Rows from block 4 of a small CTC audio transcriber, named by matrix and row number. Rows with one number belong to one neuron. Each number is 500 + 40 x the weight over its row's rms, rounded and kept within 0 to 999. All counts start at 0. Numbers have three digits each.
After each neuron's rows are labels from the 100 clips, of 14848, where the neuron reaches its highest value: "strongest on" is what is common among them; "loudest" is the band of the loudest frequency at the time of the peak. Only what is clearly more common there than usual is listed. The data: short read English sentences (LibriTTS-R).
# fc1: MLP up (model.blocks.4.mlp.fc1.weight, 640x160), inputs 80-159
# fc2: MLP down (model.blocks.4.mlp.fc2.weight, 160x640, transposed), outputs 80-159

fc1.206:478474476572562471473460559533502510450536514528502409522460446546555477490473496541541527501497447488505526475474451463491474475464471438481523483573562526450523483495425510504515472548470520478484520521510452544567497551567473530465466490
fc2.206:538536482487438527534458503500540482467529455480529489466481569500488449463514459514452532449511482595460539516495512486520583485492507585498476508530486525503527516569444475529484491505490485550458433521538545524484538530490552496461519534
strongest on: the word "good"
loudest: 250 to 500 Hz

fc1.607:528498519513514526561560491454533536524479504407527560508486548542479523451534536483512542491417479462540466530569493465549504486476542502422453496512536503486494550563490502456490516496532517476498494475474485409454553551585497498486584539
fc2.607:442461520442565428517536419516515437484498540516462512458515471463473492507510496476570561495525547521481577529562491474562460525587458481523545437467469446492490438542469522497498482454424579515523512492517505583497540455478503492532483443
strongest on: voice: male
loudest: 4000 to 8000 Hz

fc1.118:488474501431558404481513526495525519547477500498495492592586508546445571462511548485535477518452525502450472500541577544451438505440454512462492417576489475466528475459444558447576480548560510532464520523491509460491536470536485497522541535
fc2.118:458473477563416566483455465448501496471518529501470511451503442518541446560571518526471522534485502491571551431523549464579413576526471539447485513445486496545513546482480521519457518487465534504540443501537426528492510480578453570540441468
strongest on: the word "he"; the word "was"
loudest: 250 to 500 Hz

fc1.235:482399448518561450474495501480459563543463523530526505520501474475492486501457494564526499506457470509421505533532602570540487520456466504483407529551472518506489450489498464554525409490545473535480456557530476454466487503514549470503470492
fc2.235:506491492492492467516499514603501455444496453565518498512504443531476547442443517474508564463472499519558536511524416477523565432491495478576508485511519518450494555504539537540440492426475536575488460470473507480512537462504481474527516544
strongest on: the word "i"
loudest: 1000 to 2000 Hz; 500 to 1000 Hz

fc1.278:535486521575498598503531513495461494520465486438500529602495511450535498475524512513563475450477484476511518568462523492498441529406508449440604549511483552524479423532507478543428498505489534523488456540515471513461583487535482548551457544
fc2.278:557507505475505476459492466448445474425525523459524491518476458494437506410470592555469584452464483468463460537522486497510512518543489496521480454566455537500491471534504535488434562519503571471467529495520514530603445459454509503500479521
strongest on: voice: male
loudest: 4000 to 8000 Hz

fc1.190:491461544486456516469511509416628522468524507553557480489495553490600518516485403466538571453527540511503511590556462493431595479505533508499481453494604542487542515533494530489444513435566474469568477516483502482509529503530489514457516490
fc2.190:539472521565567459519451520587432535523452529471500512494467412486413479446469542437534478465575472466521448444459493437555439533460465534468478557558501436535498495537484490474519534540473514496502540502528528501497512503500518486527503420
strongest on: voice: male
loudest: 4000 to 8000 Hz

fc1.407:579458435426542406538510501517467515480483502493470528533423465467426538513456572467542573469366488504599487535477489481451499436459520507504548532535445461563500510516509479487504489458478481528523496494501483442544479540524457457515550440
fc2.407:521507499503473447488445466463479415555437505487548489479446485521515528510534483518493501513476472499470443532516506460536579527512525563434504494464501502490555477499490535509472453421577527542569462465445498479489620542608511522514486507
strongest on: the word "was"
loudest: 250 to 500 Hz

fc1.504:528456430535521539480463462446531512401461544502491504537520442516512518508573438479515537448488457425489470530454467506540435532552466464509511525516484494513511461495475517445415564562573466475499489494532490449562521504452485517494519568
fc2.504:510540510472458510484421498475507534505528462489476452512545527508483513489531497528448483516516540507512479433507577490430502528540487518473485479459460498495470421458581512536564497464437577532548494512511535479514464486504519490524492514
strongest on: voice: male; the word "of"
loudest: 250 to 500 Hz

fc1.462:463503439531489532523581493502504506482570506465494531484508536481500527497488517498575532484475555524474578427502510431527494530467527494558394532481507462541469447480494501509568510512472429531526486511452527520525474576470434463498497495
fc2.462:496451563420460485511356500468421523498459503483493528508483468551497503510547551586464487529482445414589545525547516504521533445539526536542570436469476511517476493528515433533473449434526539543501484482486472558477512443462594490442492489
strongest on: the word "what"
loudest: 250 to 500 Hz

fc1.331:526508466438506475537519537477504444512565529536428441462483511592468540525522482482553513548463519531513529463461500502492490492512482445521494547553523493460474517515522475476523434523451447559573438486525450561504450573557533516466499498
fc2.331:586485508483493577441481508542529509477494483513523494488467468476588517422508504515500530531515520488457501420579540514457535476489532493465445468489529499517516472492459465519566441471514527514512480555457421448445538465543494496544446543
strongest on: the word "to"
loudest: 250 to 500 Hz

fc1.185:435516456519531454454529464508357583486512557495508441513518519521534491516438531576469515473476503471481536424511566476521517471533498468506493467497499460497482557541537451532514501455526509474554523488537529497511443503481534546495523494
fc2.185:572474499457489506511532479488504435494487514437518522588458440406457566469428552525498490468453521506518576530485513494410496480414555513486555501487450574520583543453507607498475439555468476568548484531425492465513517525491448472470485504
strongest on: the word "i"
loudest: 500 to 1000 Hz

fc1.47:477528442556449499516555512512570542465535432445544457487480486507542504531516532431448552492512530497559429501573567568484571539473496484445473522522476546497508455581466518491497439406510537468500507496394485501446551533511417506507524524
fc2.47:551538575490522535446505516538502455493422466530519449531461479545506523554533512477531457433462458474467496548475434530568465581522477451451476504485472529519499634455465484411543591493435449502487524492533462569533464473544516499484489498
strongest on: voice: male
loudest: 1000 to 2000 Hz; 4000 to 8000 Hz

fc1.633:486505457476494564505523544461533549467496571491457491562476571615445472450510483552477503468445440541458529498479446443509455466462448433562486582495494535513578513505526498433462518464472531423542452483446471487522482539422501506524468456
fc2.633:580488536515440499503522570504543549462557528493525469490490519444464511499462488474476496562502512497575490456541514476485549531555514511450484497488524440529529452543498566459554510525562524587537482479539502511428553527446484456505547526
strongest on: the word "be"
loudest: 250 to 500 Hz

fc1.315:497510533488508403510496572372510489518480515448461481553521465440443502450539501496514471497443575555544519499509458482459486518483536500502509429562518449487471531437492575498533494480522491473485517529539528418550608525519433508475534536
fc2.315:571528454490496525564520476506532528510486495496526479445459499465465566596545479554476546509463515534438522511491531433559538525470481513504473542467531494472475543520413493518553396463509513479496502427513515573478426471492505473544468542
strongest on: the word "was"; the word "it"
loudest: 250 to 500 Hz

fc1.435:511502461525505470445607542471497476478439529585487525485491573526485531490523479521519525451453532508552514546494428469507455550493420494493504450498541469590467477576521468515461446506475483532547448547446555515503510530457506496531522497
fc2.435:513571491435476471474495478528506473535513430461514505483478449454496483506514552451562499502481509490484446423495520527493499430550530483501467544537528453479477561487442517431553485526600529434493498500514435488501597447492518524501507494
strongest on: the word "you"
loudest: 250 to 500 Hz

fc1.463:431555578422440522493541502437510512504511486501528525521444573534513569505521499453436546485546446454515528472527483549470504502538567456464423564524531521510468491483451525461508497508446491424424535495467504539595506466441564482431580500
fc2.463:519545500507553587555534525544561474485503468512507510498469456554460492463478541498482488446459559525518448501472480497471532553596490544501516519497554539494479481513453514510500500561438459510403452493483535519467502534586449435516462532
strongest on: the word "what"
loudest: 250 to 500 Hz

fc1.204:481432497510545497508485529500410504488502515482509512532499459495496546520559532448525508504507473534443554449531528558524501437516528499482399449474503423484478477506412575564472567464548499501505507553500497473490468483500516482544551505
fc2.204:525547500492465460474449564413473544507533490528620496474491548523445457488442420505474459494512533474535482477483490488527466502459476463546475504493453566518562507522515433501437528557442546484480468476536521517496538511379523520508485409
strongest on: voice: male
loudest: 500 to 1000 Hz; 250 to 500 Hz

fc1.267:469536542520528455481482514477470506521447509500506596493400527532515408580501532470463476500428506573539413478469538424565510424545497461554577523504484470546530443558540496553507519468537465506516546535521544512441498430461473551490584476
fc2.267:535410413468468493553456554493509490590506466503529515478532509581500491486561413457592369539518474472449557495527455525520445554478447495448493545496515507449541494420460570518501475517509552469492485424494470495537505552478500492526464582
strongest on: the word "to"
loudest: 250 to 500 Hz

fc1.379:489520413470440488445488497492487496502488456538504471489421549455613512528521530552551527455528507505455556477523454538492534443494469508520488505493571509520451461447515476553455548592409524513531507490471441528502549499481440540449496519
fc2.379:482503563469525448498584550463558456502539525502495507510546425477433506543500487543418549549488500503524474445429518554527492434523501503569503515548460502497489594492489524535488478386541470511485502504462530452573492514468508516438541436
strongest on: the word "to"
loudest: 250 to 500 Hz

fc1.258:474480476487471423468472449588496525501491552539504551538489467543536515466451467478546495527490547502510460519526551412505554428382495427489517441488532437551492473488393476446488549533510484403459489461501511438516485432544481494519466478
fc2.258:460563500510561557494492466509446418498546481547522551515486436440566494608506538500498515476511475534468511470567474434496486520494488494487502434555453490523529468488480519481479573538473468487556471503443462464534484482512484546583497588
strongest on: the word "be"; the word "to"
loudest: 250 to 500 Hz

fc1.418:428533517552480506510488499541458483542478446567539453528539488523567473539525467490530507418497466466483516500501507479463527621507444445568529498461512495488549490492608464585499638476443525526431463453514508519468442479534459508499512564
fc2.418:477482498437449508536534494490561505506471546464427567550490447430461467513511500468446470553513568524535538395508532593533465452452464517551557490567502588519484535527489500443521479475497541485466495485463549473476518473434511485507497473
strongest on: the word "to"
loudest: 4000 to 8000 Hz

fc1.287:410555531522481464495492525451516429601486564549525468523571611540488427527430571445463528522440497423481619466486556454484478443394484477494538444436515544505505500532504477513522519467475492544472530505500466516508495572429479531500492582
fc2.287:556417507493544541464506527510534540448514510517420508455433466448494475534483431616527502570541483549544496539464489578513497551512564553448497550570565496508547443443508488564495458513453545451510530547454517523517465490498493505525462415
strongest on: the word "i"; the word "don't"
loudest: 250 to 500 Hz

fc1.596:406479509540452496487553506514548498517533462515483492456498545556519535424528465477415419484489559385546446503458518428516493532536526461535534465493507510560508472538500498487466443556521527488498511540529560466525516499532430525484544606
fc2.596:529510490586505527484515500537455503507462454462496510501497428514417499424522501443455531509474445435501483501518489593461494521459544471468542561494474549517463535494493589504574484548473513458461579532549531473499512460406553561553508445
strongest on: voice: male
loudest: 500 to 1000 Hz

fc1.329:464425469445511461487576460433451425476486524486493548527588508532522507463471530530504521462506449467512539577512532523505459475516527497466530471502479515446458548529485502495520522522522431470500487525525433492432613474451460505450489547
fc2.329:437458555536481526536492449556442549474439471512483492470464525453524514524447501436449451460535512465497475550502531448513514498543540517506469518501566521563518540422527425517496454524532566543441455541491509444485513454540472465509533573
strongest on: the word "he"
loudest: 250 to 500 Hz

fc1.327:518463500548538507563485462470519476484529508487462511500556553431490488512476502508562480448477519556501539447516485522461435515488498504533404480427509478508527503512520566496485487514457552514455501520490527545562411494422393490474596486
fc2.327:459484502488470419519526572590553407434404439500468490546527444487535488507460507527475520472570553538479475482548512486566549491516496516467528532507503539462451511507559422464534586502604477491452468482459549522474520527509483525496507500
strongest on: the word "you"
loudest: 2000 to 4000 Hz; 4000 to 8000 Hz

fc1.45:450490431527427464487517486502471480557568535503571599512455465532501584505456464481530519462536456519480557493503488441493440516470495496580532539459461546402509547548445519476509508467517473572448464587514526465542550468480567502476462516
fc2.45:532547571424539554551509517544503530427459466500497506555556518454510532464512566456487443518456519514484472483448466476569473560500466469457450535493554490566507503494517495534478502546451507457486475466528368543467475494540523507519460536
strongest on: the word "you"
loudest: 250 to 500 Hz

fc1.489:510458519563462559531436537374525530452548531479425503530507510487499532407513539439509538510510574485514525501529538458550497474457527524493453544494520509509539434493544401504507538523437505554444506531536483546442497486503508520484500464
fc2.489:435456498521572475484518451514473455591542490471614505477520472471516499514455491521570419495473478488498517476595526589454483421547518539463521472480535531418494506502508529553499455507581421496547483506445523483483466485500496499485525544
strongest on: the word "was"
loudest: 250 to 500 Hz